A small encoder-decoder audio transcriber, trained from scratch.
Training: soap at rate 0.0021, 6500 steps, batches of 256.
Data: trained on short read English sentences (LibriTTS-R), 26041 training examples, 63.9 epochs.
Rows from block 4 of the audio encoder of a small encoder-decoder audio transcriber, named by matrix and row number. Rows with one number belong to one channel. Each number is 128 + 32 x the weight over its row's rms, rounded and kept within 0 to 255. All counts start at 0. Numbers have three digits each. After the name is the row's rms in percent of the matrix's.
After each channel's rows are labels from the 100 clips, of 14848, where the channel reaches its highest value: "loudest" is the band of the loudest frequency at the time of the peak. Only what is clearly more common there than usual is listed. The data: short read English sentences (LibriTTS-R).
# convs0: first width-7 conv (encoder.blocks.4.convs.0.weight, 192x192x7, each kernel summed), inputs 96-191
# convs1: second width-7 conv (encoder.blocks.4.convs.1.weight, 192x192x7, transposed, each kernel summed), outputs 96-191

convs0.50 100:131056119145091068115104184143096131096088172119143116086153096118139156119147102100175097137095188156095163101109104161158166045139119126117110173120209169126185112118095144150136091143098105162134124181119062072139105073142161114164082136133100157133114155142160091180136119145147132133
convs1.50 102:087170166130101112104131135124127112094172122078078133080131131104164127122134086156150147153143144083135141176137146125114099177075086147160196086148134205122111123073186152189179119131141089122170111148103110135116146080162074135093150103132096143107113106094162146111119127098123124106
loudest: 500 to 1000 Hz; 250 to 500 Hz

convs0.31 102:174094094122119137098123086133132133144132101084161135127112153163117197034158103214135080144093153114136100146155134157070119155093090124094143096141209176137111133144140116123128091082170110128127133134143154088049077100164131131052121187159149108119125120059114120171111107136210123059
convs1.31 104:077135179103152139147176139076163105126133106134116120141161118080117087157091103048109170154084142127155142173099153121140121140101148154139115134181091107099141127115220177127124134135179148100103091122170131087144109134135155091082158184142163178166086117109146156122089138117099148189
loudest: 250 to 500 Hz

convs0.32 089:143132114128124139155127177095159148097118171092083138205127145137133136110092134085165148111151130128099120157147095128142102165095075154131125101105146096095097167126220126116128138147147160158165131109157097110158115121130089130158092202100130095121101110152153109121157151172124104113
convs1.32 097:168130149105113167142078109126096127154123150094101106099116149167108141071101160090082116083117077114158137146188068191097076188177103126165091082089148189127143175155075132149113182121121150128087114133113119109123128119141045153086140119127146134156108146110142139156109111111110124145
loudest: 500 to 1000 Hz; 250 to 500 Hz

convs0.4 102:131155076094190146047109097142138136086107080146114129140130133101116124110092116091152169123170154149093146120109108078186083113148074088130092116168146117173086171167119142110133174135099185044148139182160090102155131141157071125121127110093121092081130121183139120115152181123128137169
convs1.4 093:131055107164100144116126139118098112158177130177101171151141143157168083092108105160038192115079169120113104159137117154085120142155148136130143151131171089065154110114125213049126119144160146187092093123185138123123116137204129108114105149126133093074146124100092159139102077098125109139
loudest: 1000 to 2000 Hz

convs0.8 098:151177079090127084099135150084142128175125150115151111121145142135136130095146108092090135080148130096087170161123071080163143125160147154147152080141145088132094144127119096143088155086051099157153076123138148120121160140083134066104149155141185144103136157121124182118111200111108139165
convs1.8 104:119161107075134116092092102140106150167145114143127106137135085136165116089138114092098189122180090103115133152159156076160131115133088107127127112104091222146157145109130094060144111109112162150094138129082106104124088099103163098136156123085180111147158139175110115159146120134127090133
loudest: 500 to 1000 Hz

convs0.179 097:142141120117084139072158146180138148150142194073116063119087128112105118093168088144105147160161192085121079123134127135072175126133193135136131144102129095119090146127160140125063109092142097109092168166073098108072097108141071081078077105130192120154138119109130129162146068128134102149
convs1.179 097:144122101075140129174119149153149182195205166173164105107127117093089094089149134150181120139132107089055079111159114101053130165091072075139152127113110158097111112099162131124092129101115150161160112151188120124099149101122147086149154158167097087102148068102098122152103172153122124203
loudest: 250 to 500 Hz

convs0.142 102:103188066102104124114145156137140144117099190096125063123116162095120156073136174078115180120080076092174147142146177126161092130115111141111162121106125155131089114071130104166123091067102097087100083112108134090157179164117076086140096180097163092137152095079107138142161138241065156126
convs1.142 104:127173108084138086093095137119084133145135177191125100134120047140130138117090099073119100139172173124133133146101095133067155108151106154104077132145133144134121137165090077155108136103103110118119127156126167130134120235119114171127139054158082129123122154102100150141124198089118121146
loudest: 500 to 1000 Hz; 250 to 500 Hz

convs0.136 099:137128118125104092051112146092127084177091132125115094138154137132137166132101111109177106162101135061123169101107185169138132146104076115131136133054162122073117157124141075137130165137189125080132160124117048143065121139114128112081146170108101158102110118128140134108158087154130091123
convs1.136 099:104128136121125129171107134049126163126131203103125148143121174154175130092107106151073155105113111139170127157105077080134124100171051166158161139126105169189113129128102075145148130133113114061166102130142128040162118107111123125158121051088069202148124118144163186130094125165153105163
loudest: 250 to 500 Hz

convs0.112 097:152094153153120091129156140177100156159112107140194106084135120166087183113111118105127173155168129141162107155088131113075119153190148034158145150122134081090131162124167120067137070084141108187070150128126136156084133166110173121101148164144108081140145107130112093093098158158108125088
convs1.112 095:127109181144138109193064098128136166099150136113150071142140133103134115136143169143102074139170066157117127115122219143192156105135108075121157069091113203074066148164117132121129171111125101120159118140130135159134155136102113118138147107119211160119116103107163133070125165113145113149
loudest: 1000 to 2000 Hz

convs0.56 098:147084080126132097190120185140131126123134140121185140164122156154172152132165069126098088079116138103102065168119141128044105094161187046128124153063117131176139107123173138140126069127097136141058146133136186143132109077098127091084192124124118159088131130085138115136166112157147109154
convs1.56 094:101176137157134151077094047128147159115133139113112130107115129168110117067128235102139148123016110128157180097135151149144096132130155120150161109142104088138114127027144105111123151111167098185139160084132136094143112214131141090134166102109091083096100104184167159135147144077067133107
loudest: 1000 to 2000 Hz

convs0.167 104:104123124151114118175110167134109125074154129181070105117130080106154111132140155190115095116141152166119094135053147047156113132074117127127180118144149177132119187109100090146100084126102127168123116115104108130097071153171118206109105116142131124172105136136137103117117105146076111089
convs1.167 091:081106110174156168090130141125123025109152106145138107085152073107152150114168127145139084175089126148120151118105111114144130088173095103150181179137119129134055085132132180142096096125156112072118095153124101103152145083108156143192142156140107144163116131169082051142114124130121143139
loudest: 250 to 500 Hz

convs0.59 091:092111131093126107102200156112092091156135158102103106101082126152106179146120157099137148095131123175124142125046141153118128078145090112158116115148117128082114149126110143161155187173178201139080112165067110160128143133152114174105157118149126145131153105113052170131202109132089088127
convs1.59 094:071157149124171206020046116112133130171103103133120132108163130170140127143135106136160074090115101155100131182174095151122107200141105166157130104098084111153106118096149145137100093066102149080133151076120153154131101143071189157107099168095111137150116117157176133121073140126160119182
loudest: 500 to 1000 Hz