A small encoder-decoder audio transcriber, trained from scratch.
Model: 9.32M parameters, encoder arch jasper, decoder width 256.
Training: soap at rate 0.0021, 6500 steps, batches of 256.
Data: trained on short read English sentences (LibriTTS-R), 26041 training examples, 63.9 epochs.
Rows from block 5 of the audio encoder of a small encoder-decoder audio transcriber, named by matrix and row number. Rows with one number belong to one channel. Each number is 500 + 50 x the weight over its row's rms, rounded and kept within 0 to 999. All counts start at 0. Numbers have three digits each.
After each channel's rows are labels from the 100 clips, of 14848, where the channel reaches its highest value: "responds to" is what is common among them. Only what is clearly more common there than usual is listed. The data: short read English sentences (LibriTTS-R). In brackets: how many of the 100.
# convs0: first width-7 conv (encoder.blocks.5.convs.0.weight, 192x192x7, each kernel summed), inputs 96-191
# convs1: second width-7 conv (encoder.blocks.5.convs.1.weight, 192x192x7, transposed, each kernel summed), outputs 96-191

convs0.55:467574629567478576514430427528504430578440549519492578468494342461574479402511522485549492456451441441498498411525477531515442444551411467427509531406520553513517524456411566513516483481489480570406463512431530458531465558478549585528547535493471570518440458496414511457512476489573499523
convs1.55:550457494461501355432473485514489495492533500478482599456563492491540488491500481560471505536468414525460532464424492530460480551573456522540524531579481434454597570550485541640514447557561563376473475528493478466529512518514486409490529436510486394478428526485574493497406475510486472486
responds to: the word "not" (25)

convs0.168:483501509534529458476504471484502420490542517506527563370517504575461425459455515491455510466448455450480597525488466634481447489523526570491493432517475459508523537424475460492451472484553441470546457505603489577370399562518516510477406536462517499486485563492447460448496469443530507545
convs1.168:487476486475371418412459424623516533503458441479535469444392527463490487481461438471444533425432531553500540531546494530435479553542524566502518507451568560569533568494507540459611585574431520436513516531497436455526454437529466454527572467423511487544511518505444479514484462483513550460
responds to: the word "said" (44)

convs0.29:403548551536475493497500574503483468438473465606462517515483544459385565499443508552515492549453458441414459442433452520525455438521511529445532473485475505480592545530429486613594513476477433502510487372526574455477354544502441498437497369470473401508491529446419482457490400591459471486
convs1.29:503496466584502488502470475539448533519465464488513489596511491531545494459524528480511488471450481500460612440577483529397588524428397421509416617466477470536580439541445442438588517482391441486518530456552522624555513458482541481593582477553496553497463501562509477452480470513493519518
responds to: the word "the" (57)

convs0.101:565508420513407559510512532545602515554424535417450536558415468516511550509422556458550528532497547476511569541422514471426447484554459487362494464430521603515570546463376443437514540539467435490461484468495454465529496511596560554495461451489586396499529459448459442482557558487542444426
convs1.101:516520466526534431469461591440415507479451442476555482451440498452485417455502520615487498529443517460466571433577530496511493460443527459456461586504424548500550381450448497442568525499454492457451424544498508461488484556486455471552595435499452581468474607581472465506493381521551551489
responds to: the word "and" (35)

convs0.19:391560462429559506456499472530497506452508472475419526478527495461553423477590575516530436562450539521496489429326405541513399519357524536463487540443443416485509536439466503515501519449598496544407470509499436446522541547568460490552499514485509497501471456459458423537522552568498429449
convs1.19:456625498542586612432486512542547434611507509487452427484532543538520494536409444499518384459517440466550536617475489510451513522501588504512524510543491488569570525525517503522398592571518509458452534451546557508412494508512512514505540540506512481472522485411490457437438501536436435517
responds to: the word "to" (33)

convs0.27:490533491513477430447513466480465524555518483519499474494446439547468539443468580483538400413470540526500512562464459499470564453451541434561469472400436459461452457496429456451458469451516533479597529585511518508481487427506454551462570568442459505444431577521450545484466537609451444455
convs1.27:455555578463528450653542451471471546501562424409474558511415508515497406530468539531566425506477440402492505381497570483562453521546499468537494477486493485512504474586595498518475469508532487512548529398402430472400547484511562556583520460539462470436551490565536567427422543447450491552
responds to: the word "the" (52)

convs0.8:560462528525474554506443536580482507500468518404525490482364429523484470519493534400616475513479391494554508539443439415497478474481584496519533520526532538518480510518505487443493467510475462467474561475528400575435554476480498528555485466449492421509521511496475578541438566638524424468
convs1.8:407535517444534492536478515490498563465576397477584481458448489500504501548561516540478492527521485440445573479554504496456505518471524486557497559450497483516488484545402580518517491598490498546475352538540504483585508511530469495453456401454466552501549466582502409486483465469444511533
responds to: the word "of" (48)

convs0.53:523464535492483477556516571454474458511464467502644481470448490415436561475530445472524601561520515445502502500560627527505482471589535469419395481548524500486499493388414532444464412449439566530442506526503471451455619486467531396481496496445528473504493566487480497413526482501482448413
convs1.53:529377504518522456521554472460466445512534522519556537443465539375434529440514591516514459594413532506505465489499492486567482525492465421393489486561481557542500457420526489508556472457462429489443524523479420581493484424529481360544492488490504515386490479613517496471537606473509486589
responds to: the word "have" (74); the word "you" (36); the word "to" (34)

convs0.165:503413489474586547496486507491415519438575432548461473503539511517430541662464477621543497565418546489441478478484432476523502546445525530518540420374498452490467591506541522445467494501486489456531476509406469570472494538460472475496582436494442530397496489504524539442522403487478485510
convs1.165:435405518503512570564479461434523530480416434497509443441460564488415457422365431551513407491520613446516472499529485461535524490507581441548458408483448435406444505407508375499508516464505521502508533475462519540497399494492464454616479494472498476504468457542518502481495496471590503493
responds to: the word "the" (80)

convs0.120:512570511537526554580463568451515410498473488509535513535516499473492473572642512483531467515515514477532468472538524420442579460510551528516468573457632530568501465510512538576513494559599434547556455537410523534471652507579451528611397425484508533499591575517561572512562485542510455553
convs1.120:508500572463621533519591535484479476477576488529489533466446505562496490435502529518529527487499408526487491410506449529583467508533512444502450483599453517373417489450464489418439493537428538478394474466494392456584457486450474532508520553517416522535503459552467459441462406467393525452
responds to: the word "you" (44)

convs0.30:485600452514449495454528508494550474534467471538555434584520552459446559514398488468511451523669501594487516564515485491569495583491486514489473419451498485645536517429519502532482474472588529519481484494590544554534531527602489540450501477498544526479514552497602418516450525482486536564
convs1.30:523508467522461531544482541498359467463495544433591456498505479570580551472441470487428531460415516424408516451515482463501519497495506541532452578514499460466444413521380389425563505482374458454506488502447482453504494491461510510537527464472449459554433437516497535573497381498508505459
responds to: the word "she" (33)

convs0.31:564468509488498397469467556443497522411490483539517497427489496512539540542612588499456536493502565503485452496552506549509506420571438472514457504524496482404512434518458457607521476483484526433578528371458468561575348452546549528396547449452391568514506415466495539521527611446544496482
convs1.31:556532471518538535434510528494469526574510521589572537568469539536506473438490420533522494478561456471505623581523512484500536542492539472528458578406519459464508485426434517463626475380464509517498573542534450537535545560516472593453513428484538517523565367568453523539571507565533497506
responds to: the word "my" (33)

convs0.169:538477454536544446421457560502498478538471552420435501514523430555564522464456487513510499505530447466571471423331493458471491513477449517466471446412543529585404491527465470519448584544596510462467464466554443538514426671524451572461509476474559461437481513514497541517433580498639490511
convs1.169:510585449412476443577484500476477572422478473510527513398474507510419519495537536582526537457553520456546411468449568525509491520556371493477404427515466530409506480467558577463498540612511436496508540495451365508416433427472490472542502554572449488411536517510539482475478494476537491465
responds to: the word "all" (29)

convs0.158:510495506524513549604628596464472496530468511574554523422557502593504551445477557492511450483492577442506473445464562516457475402499427559452569558449522386435502553510543500453526477513533491525543414501448537568458529465526513514480530477488550521505515465430500550400437502528442517470
convs1.158:505447405479558471464466457443564351442504577418562475515488479458563451491479543539474430494510543578598602536550497589528475511513511522416455479552542510424440508504611530553496475481478439467461558475493546506541504473471514534607418504482543514487401421493503500496434481491544573441
responds to: the word "i" (68)

convs0.129:435510504496468447533446452424499504546570527571466446565441520513468552439622431540449523449485518421546522552463466563425516425557613503507471439511532497532588507572423554502577411475489430546495543474582486475511564491423618507468474479459492536499555493515453486456498401440385514504
convs1.129:496548510517411510480539519490509543504382462412424574496460567479520521448460494387603537525555480528490581469533511444548477434488464498547589436533531349499412460506474460440483481435517547484505665455524542470488527510435564446536497446540483549579436539444479477521467440429451425486
responds to: the word "is" (38); the word "it" (36); the word "was" (30)

convs0.85:388460503506470490471478541560420546559447510508576489520580527487417555509511428516524451502518571524485428431499475557463424435463546478477538428444521544438554559550501534451472544486522569422555514509500484615530459398556509519538469528537545419455582483465434523548486577468452559513
convs1.85:521432533526492532528560629535461459460549381506457422482407527521536523455519551563484535450523516412495455436553505481529550479537491515479496560497465394479531464452465475516555488513539446424521485500537428505480461477478483554471471436409451516450411486426528444532517494511536533469
responds to: the word "she" (29)

convs0.127:506579459503479496510421461439354455576450540448496450521527469513390582487541493512433416456512581398373591504581573467454561498594452504508557444456511559555552514577474460465483500504574496451520538485518499527477445445397462493459578557504460501494517496573531510465483469496494485492
convs1.127:456457532501434500535513622534435496528458504488503505531493503621485521467554547455417507474491517467544376493493550491550483476545466440594514468488451475448563548376568411487487545503471457524535463435562504516453541560543405530552460446508462454468527507533416523578421442553485463457
responds to: the word "you" (53); the word "not" (27)

convs0.35:516417372534592519455498455485521476555476454446460542564475600474413442494594482521446483519485557484534472508534460520493438434519441502474410508387492459391492472444426546522472470551486477609493565545589545465459486442490514425546499506496582522572601577444416512533495469427410485472
convs1.35:469403519501514507451450504472416507419457524483497523501572474455498544559451536510509519521520444383501490443486575458593503466574400545525564463523573460442575417451448500484557588460453439500501570442479426582461513387534516510563463527526525533578485515367440497395462424452566510449
responds to: the word "is" (25)

convs0.141:574366513469476477592541540450570477593533438513542478554516591584494424562523486448533384472460412420452534469528496424423523465528526490455497503477457565472427514526540525412504548511442428441497577477569467446535552461493555353446555521440556509521465487451505564567545517468572530429
convs1.141:448546587436541459463481560531521542515568465451542521518532436507549486406378418558513373439509461444544449468542501465507532456586531517539497472504444444482527566461473489545522491383528551537517450538476485597448514564506454531519481491433422616477430517497474477559475433501542414554
responds to: the word "of" (37)

convs0.66:445458468445460398503475505509417467441551583474513480497449474415522542595557599477437440492506487506474438520512462421555545478475433487415519544567566511488485554529495438499500572459490408455393543448472515521534477490539520417572446564469574518519495473571469446425471557559477560486
convs1.66:463494441504548526509464531554525523495434506442488471441423537519523478597537469541505481485594441531568602530519540543513456548507497528557432490460556500468497476498527437424441475496492478421506498458478481478430455465519521447559466467568497498427485476502533527460569463579609492431
responds to: the word "was" (45)

convs0.84:458538434510457564528561440500432433529446492484517502511514460423452580459409509566469445479543556540553512532470464513482535478532523496516504466392530477599511475548459430584493504489494546471544507410562510436461473527539480544469568551526458577563531462431479528473447490484509460475
convs1.84:550558515532377478522496534456437499515520341539541526514480552409480556530492494453519352599436484552503523499496500454568481516484460530573533523417493526531522498547541395479503481456379482499465466526545533404402441464493434530555490426574452543594499483508568597522544509456513491445
responds to: the word "was" (33)

convs0.17:430487499515574422449473472473478522569483426489395539568452549546476516534482414469427577498505542545566491458529504497525465420495504565561427520403471422565476525515468474561461511408504531520614546490473519454561494534542462535525538497460540503480520460515487515443523493372419458472
convs1.17:507477491469453501473582496509497496491397434463528544475571453523467452477517418493574478446435504551507481548515460531526410495584487537488413433477469448445577533503465484574540508494553511408590524485494526480474551461528497506492443537571498495486517468548460441416479496485519416529
responds to: the word "said" (49); the word "he" (27)

convs0.178:499521466493523496475518473537465438407496501525528517460477402480513553417514526584527443474559509502440455583464505488497582504459577585411539560474495536524487571516587522617447414467528529486534414558449394564552480584470567462480396543518458514579482497476392633505543487543594481470
convs1.178:462612469522472564387528463491524466533524609446460463557557519558427514568593566547450544488552491396556446554507522476412493457455512491530505522524442498569507493568547547549537519587454485540485432520514569403430448536464485448520447491481377536515607599576522459503493546553552570433
responds to: the word "no" (37)

convs0.135:546497449439505487427464508494487433466458533501532502440468518529486432548489542600482482509575571498432462481545510596387443510450524456579469452516521525513456521495435610473550448528483439460507479554480621521445569438551497504520516489535434550409506433447517513526475525436433440420
convs1.135:468550537488473509504595455540631630509576441416466486484501542464517455541567524505607536606515476477589480455530415476520577520472534524448523544585450481448548571484528437440425575430500477501493454464459406472533522567555514532465530499462546496522536474573516433565472515505481478538
responds to: the word "of" (46)

convs0.61:522516382515494521617485475500506469539399552535511507483527472428471566501578570489526560509444546551461540469545520382469431543456531544489555506466464431533532471426502439429465504459459569474471465483449576386520536476487444547499524565516565549555546541553386547547516507496504463443
convs1.61:509542489501525398428530541481501495516556501552508500611510531453469487449595630491401520456508411580479522559501434429529544522515443554523620502453553550466478466493493424453566541495424515418558475426491533472544505442438400493598565473490516530482553421550509524546452537353534581460
responds to: the word "you" (45)

convs0.88:502507511501548463472566494634436502529507448543548545452530445492440523511398458480532609559529551500501566451596466448560539511602546550484594484513480494539499574423487552404558510386482510513486491537499512507513557535577485418489523512545541544440537489502581496541566446576536489508
convs1.88:512483458489448508486463590483554495538502384502487469442454536573451481466465335455492452427439542480503530507574435568457452376521411532512461552409516505428494530467532480442480444530494506524485496549487434522395531489483481460425515471523517541468537543566497477504425563535597587484
responds to: the word "the" (70); the word "of" (32)

convs0.54:529534516511548490459423410509492524437588433483584586451480546410466500485581453433466501469583534609498516563538589496475450531553440511533435557484515557536508495498501480359529476478489433442500539487510452442477527530570526541500443591433501441510440487484525545433487439448484618486
convs1.54:564452445411522459504542541518424485426465540528522390552484408503527523544464543578508558485493477506482475417475641437543511524503585435526474502555527556483480536462542555540505511543557474610520496543484585473526431499427541603538544565523569453525441521529437524535497535623469540367
responds to: the word "not" (30)

convs0.162:431569559516450476564513478448453491450471535461476535539509552579496397539570554464584558566512451503523542531472494539444550488439490517526484486466532464576399480510526557408501535454471461452518493525526474498476456444618494495501487558469490504494481519622495479522520545563529530475
convs1.162:515442520483555454548457528476586485496590508469461529558445505568455421466541414490648492496484519443533444466502541376459477480526496531491491515404492481499457508514450619421569387538452442527443471483459462522481432542521487496561503459490436488473464451609443483572472532548506490519
responds to: the word "nothing" (43)

convs0.81:503498472543515494447570544471522540476482517491493458465481478562397565462511448463425455437492515527460461513458365504460517452520530483500584509599467528480581492491430530543540459570551529504550608498554490501551499504438568613492442420457432532474545429464355553474454508523536489421
convs1.81:418507604542451566420523485462490594485479420445476520506480446484542479449493452589427460556478530485417531588574567556539580488489546527508524542536490547583472418408527522431532507482583444487522528361512536502426512510555448545513515501580463593572597554496589475588520582485476551444
responds to: the word "never" (28)

convs0.34:511536558421511465601538551467466562481442550533475451466461490485470544467541414474542540515535527435459570546498462469441565600488498467496406479433496517493502479416565424471460464485517523513403590504602510530563501458543490504529508411475381533518479430565477544524539618513485447433
convs1.34:532513496563489511466416467443499556517549482449505537527509529478453535510447487518548503441407511524489444484480525499521491529537403417489465367472434446470460509495507476459585466407506496490486457505403490485437410511532497498561534421534514463536480515465482398458497447520439534580
responds to: the word "the" (50)

convs0.147:507492474440498469548512525423502502421465482465473457561473519475566485502513442510457505518561533575455575468504476518574445411488474484475492466453527480506511420560589541438527561551480524411447560480453487479557450464448445541490501472566410519515473406576453614566548587429477451494
convs1.147:441533411562557534365571521476457555505424611481495483580531580504476493428491470455488450508521506472478499480453483438475449459468525495459425499385468477494445430521556476498440491478551545483578541494655517413433458555450469591469523416520521535601482574447480522502520448470588478486
responds to: the word "his" (29)

convs0.3:523437484467435545549440514537416524486530455430513481560522481514530575421545485534472546511559417475516458480493518497516494400538501486442493580515590523461497537495445411568409557523421461522393486454519550498509507651546536388473490508404456481489599489514529402497475400513475550539
convs1.3:538483529516582404527437526539470447422502481487415506522449420512494580492473421579614594551471482476511470534485454503582520589438521535496433356422443374583471435445486545494580420428440460516535485443548446477536449412508502491515519391571433482557544502518564562516592512545481434524
responds to: the word "his" (27)

convs0.119:561472510553527400451545527412504558554437446532543541482417539401466510491551482506490461425482447398470513545577526434441500529420490466524426562438461531512473462407418403511390514423425498449480406506538566421477499496523495400383526492480527496607483472506463453542541550474491482488
convs1.119:499464533549409539454555473570522483415484517466551536450403520416462491531479653504505483517512515429566573425570440452517453454475380429444516478628482485426542455385483416537500562474449530567413497473511540475449496623500549432556512534462506498430549560448506600478554497429492469511
responds to: the word "not" (54)

convs0.49:567515454658503527454470488451528499535468509484535479541598477479498621487419490455470521438459454467612569480515584588476472455415458471438505545503506543607570555611462520544430481447536423536451454514466514479529559548526506465446519530494564537520503486437483455474424567528534441466
convs1.49:485512497435433372472504456438579471515469481519564513610486464575414518514598554496464499432501526512387476408542528521545505570520394594531538440595508498577398434508446618487477534488483551495496497468469449582524445474488478455534592454503554489488478532416468482503515437468410472547
responds to: the word "to" (34); the word "be" (28)

convs0.123:570465465503453450507561403616526474512495429508519362533572468450539482537584501436473626483501467547495477501498516465499521441578499415508471527490577626473487525604474498582470491538498521474531444490505483521489546522518532558413493503401541405609451456603488456539502514496483462500
convs1.123:497503489468501333497465522441465500520470495542470567495555642454425500614509540531537523426396530530490561380523468488415516532493467494496494456485469519484516427516540469536542571388521451487439496591498453559546401487480489491487482527419531486545566481441525443470448512479513491481
responds to: the word "me" (51)

convs0.146:480509452454505508486502534481476551506408448532463538518512496476485600470485515535426478462493387509465500581467467561479601490453541496431479517430482391448459573464432565489428495512545422420516484419544480449424490563524505619439517506484558443438498442510453434517445566547452482463
convs1.146:491546499515436484410459370547532575533501477533512465517579508508508413568493507473529443430554516531540472550466508533480522562510380539460412440510571482559501512527558492481527539470512621576522559560446513651475505478530449556554395508478456487593453539511568481379450532471502514480
responds to: the word "of" (28)

convs0.149:516495534537504519553475517458408441476461496495420470468538443578552464476572399471515472465594507446499503473553512557447471433519420420490481613479507489528464527574562507467432523472441481474617520463462530483488361478450448579583462465462590463484482507409357457513415506522566477445
convs1.149:485490421467449465492471621431416436506517519564467476497481471526536461494460541403447500582454468590418506531547516430513517521380490410505567529422463518544511550554481529492353470489536565494483463568396449469527501459436461433463447536502521529451506484513554604492447494495487546505
responds to: the word "good" (35)

convs0.82:461548526438470477528465457535486511517480466526563489461490411446476545482549449423548499450424439544594472536520516527533514468435408568508608493496492596527491476483523456512489538519516497500546535491582595393525525590395583485386543469521487541494474561617459536478530561579479548543
convs1.82:544475635455521553541409515457488485555543516438492579507494522546479490480578518481544524417518452545440447464451496422442466473532473479548464517479455495522546507522480560504549557493551468549518563580438535482384520530487515457485497402467436456466524487567448529558538422463574439464
responds to: the word "do" (33)

convs0.126:534558495515583571444482512426503439519409533574524497433570504468522558556570553526435510562440555509554438444507558586437483452494509498481511546466508605448473451441417481493533485524591452483481460474525418438528541510417508596463517453535542506496656451513461437511484447512548560553
convs1.126:508532539443504468520468396532612472466520473445541581456517557491438486571603506489527494526361405588522459451598516493657478491507388512479413412473526492543463402464414450478534480586459460602568517532519461477537515545467479497523514524444507433471443441496495527529500617456503437468
responds to: the word "you" (35)

convs0.176:483606582528567505428451506489430530553465440488449492445479530574443508495507503528555504529537543510439505497453524503446435449544471486517439490446507567446534477450540549531488447555469518624448551538473444510490484563496435506401431428435404509564480465483467399463451521422416551476
convs1.176:470484498513452471502519442491476545545526462550466445516493533528583540563504599517502466374530502450604482486469499481418500469402522566488460507532604460493489512496499444550458530523549545391506490563429492588563444393551467516490547576519475456497460503539473430535461496480579530454
responds to: the word "it" (34)

convs0.12:514515526473435458577467508553438494529471457504546405476518506501461530455537547530499555466523546517470406621482474519458481604435539456499498552537476541572520469528490560440449402574452534442592488552418512519451482559540520583490475514458503417510507426469459527517528567613502517512
convs1.12:465566430505444521568535409540441493486582490465472516480522494481437494456554584595520491429481544480491436393558439482542481519492451468501440516391498393513480547527471392548563474445424508408598426478466410588512446510431559426550470498488410498540518464494493536505472533462502489440
responds to: the word "not" (36)

convs0.143:438449478502475556487454604421515579419434562425508542468435480558500548445640583451441420484452507471389448457552526521452475515466495483583457495465602516531497448515464468479469488473525447440552488478552437460543528496425452542490593525438601537430566441489442471586486552507547448409
convs1.143:487468505472577445417520509530495464447426457477474572484515503499553473478435553540489560542500539561569543466489554540565544575500480577533523492540436486434414599377428477445456494467430494531452488466518577612514486491532565588553492483532495470463487483562450462512489467459497504546
responds to: the word "was" (27)

convs0.22:453550457412516544411542483488510506458466453454441452491549492569544533511504487498520481470494490409521455478540476506514428513526482418416539516501539497407509442476385475509522493481513497487491499426524468548534578509394443518475540478483453429607509529512454384571453480440458510442
convs1.22:587537472479494492456486433566501566514468426496500439576522496596576435464439472474637462402439514563555479509482473510550421550508547497383457471465538448408476518561527497442542433453503453456512459417498525538507431521437512513620432528544591478429481504499593511512517524526461496532
responds to: the word "of" (28)

convs0.86:532488516546499378399527472433549405385534443507591467509518438393451450498454459495520440474549500488578520503495569519474478535471433505482553555432513577513464505482519445637533416446479562465530452529559487431451516538428457479652464548508393478409533513442489528447538457522557426469
convs1.86:472393563553570457470504556430448545486465545552527511475455569345535466516556567463514504510438527625535373506484396429472468556549469482467447578551495580504488472485387531574480466540506513539477464452459443467592502462497479472461528399476449533492506516475529471463501528513538518579
responds to: the word "never" (28)

convs0.112:480407630488502491431460510451443460464527560547601497494518406463575598446497399402498493514471553478504548522486531652451511486495423548567546449423477514513542541385432492514582514485514495481451596476481470509453432576475470499509531431458523440580529476483425391429543497605465502408
convs1.112:462470537510523511547445512581440371441555516533441483557485558475588493514406481505520454463515426521520410482476490448491495537534404440479518496463453540522524410427515531547436486386419536482461493410585533518485523545395451501497493401504527475423384513549567466441490505541507495581
responds to: the word "what" (30)

convs0.41:554483422485535388453455512509495492489561465493464443545520575477566473484486561565514536568504573567449386496478416536481507506383400521463450497576461513408454586567575454477460574515521521480429395597459493540457541594532421494450472528518567572439508525472434441485465490502426486483
convs1.41:505549538543541536446464406508565522560489476559557397445466563479492499520464397512454493441427445486453493427460458431537550499403434529541595417530506497530453471479571545554394548503417553497395522466488534597545432464499467527518460468427562443531436438404491443453524512533445500565
responds to: the word "the" (69); the word "other" (25)

convs0.145:461411507470522491588522578483576551473538536496445491491525467383462588557577544547430472476502512546493415478472486469501496469509437496430511534482513629441546470497482541448531553500575524451476567476528468570479438533529383529435583565495555489495493547498573499483441499492570507523
convs1.145:524496487434394462541509457576482547568446490486491540548393501493434504442504553555516504561521397548455521447467529493449512492420466463488501530419469480523449392452460593501480468490511515489555479482533581406525389464535521506456461608449470476515503409536510482531516544392409442504
responds to: the word "to" (38)

convs0.64:521503501586512462462419519419634557476517538478588451502568432594433522425549570562442425472473532510444469496446518460403444536506524439533419440520462522529547452499348486442469468474573461465488494513518545534486507467524496535501518475408527598529469362585518476490415576526552495467
convs1.64:482447536518467440503494479427458471484472485457543568468544546486534505530552530576533482554411489447500537522517613584485564538459442539521482479512599454452436535456432438560412454459437412531512568402576536511557503610557510605530553570469470510452577421591562478444531425484389475464
responds to: the word "you" (43); the word "i" (40)

convs0.11:558458522462525369521467576494562446462533509531530416430473462476474428467622550507515470447516499557467462510539501461533539430498475467430532469546416587509474494492539562509484482502536530459568440512432544532478515470506505558431508604430486520370433556533398509457518445554553508537
convs1.11:486509490513456480502566464524498545589529486444491546440522478426534437480449530434494455514581420528389521388576447410491457499613485467457433476464455587517474448452454555541448481518509575469423504503500468473464465591432532525503531571479450480484466481595489574524393551482515516558
responds to: the word "do" (38); the word "i" (38)

convs0.161:469498383485485523532432597420488501404484535432508502470479528553551600568509507470432531549459533448452495445473475478485498475493486507436462487512577486423555560500439562567483506512487510499557463473458482520539500523523484461412551583492418430452469451533401522441505457500522472508
convs1.161:512583471475503470481502535512635537478471473517456492491470392505471513425485491526557399404464532562571531535525402512513584536482502555424466410508517468454458471564509442416507471452482469562505619439496508471433480522526419566531558452560460530500459388503537530538407580513487617518
responds to: the word "be" (25)

convs0.72:543522346490546444504501502420558486542487478423511518479527576480553406512489395485506634488519404520547568496529454507536564474552426485477522543412522478473470506463430592459537439420535454512447479531525523412462519464484434517563511567437474454557399513480435560468500491598396506451
convs1.72:576507502498466506436447473492443460437493582565587556525559564493489517459525517413536546546484510429521517385507418382640486505516463515511438417441459522448460449545425497533666504475448504573454427410465526430504493526474453527523524408425486487438580527544487441602449533506478439526
responds to: the word "was" (52); the word "it" (33)

convs0.110:538499471577473546491538499468480487507487462460559414453485478565488514517435588521500491515481478500524470507480513547467375599418477536432481479528491477459476531475487479491494511551528546540499410570473555478582539497500447485429548568556442562458533449572522451451462398419445501498
convs1.110:483533598472469451515458326472565528517516553503450562508470525554547562533554647489372451519464551516457575450499485587516554462448497444553483489564557484533455427540484468578456425420537466533506543457485529546509533518503489517489487497480482562479428513474562482448511491546501515548
responds to: the word "chapter" (36)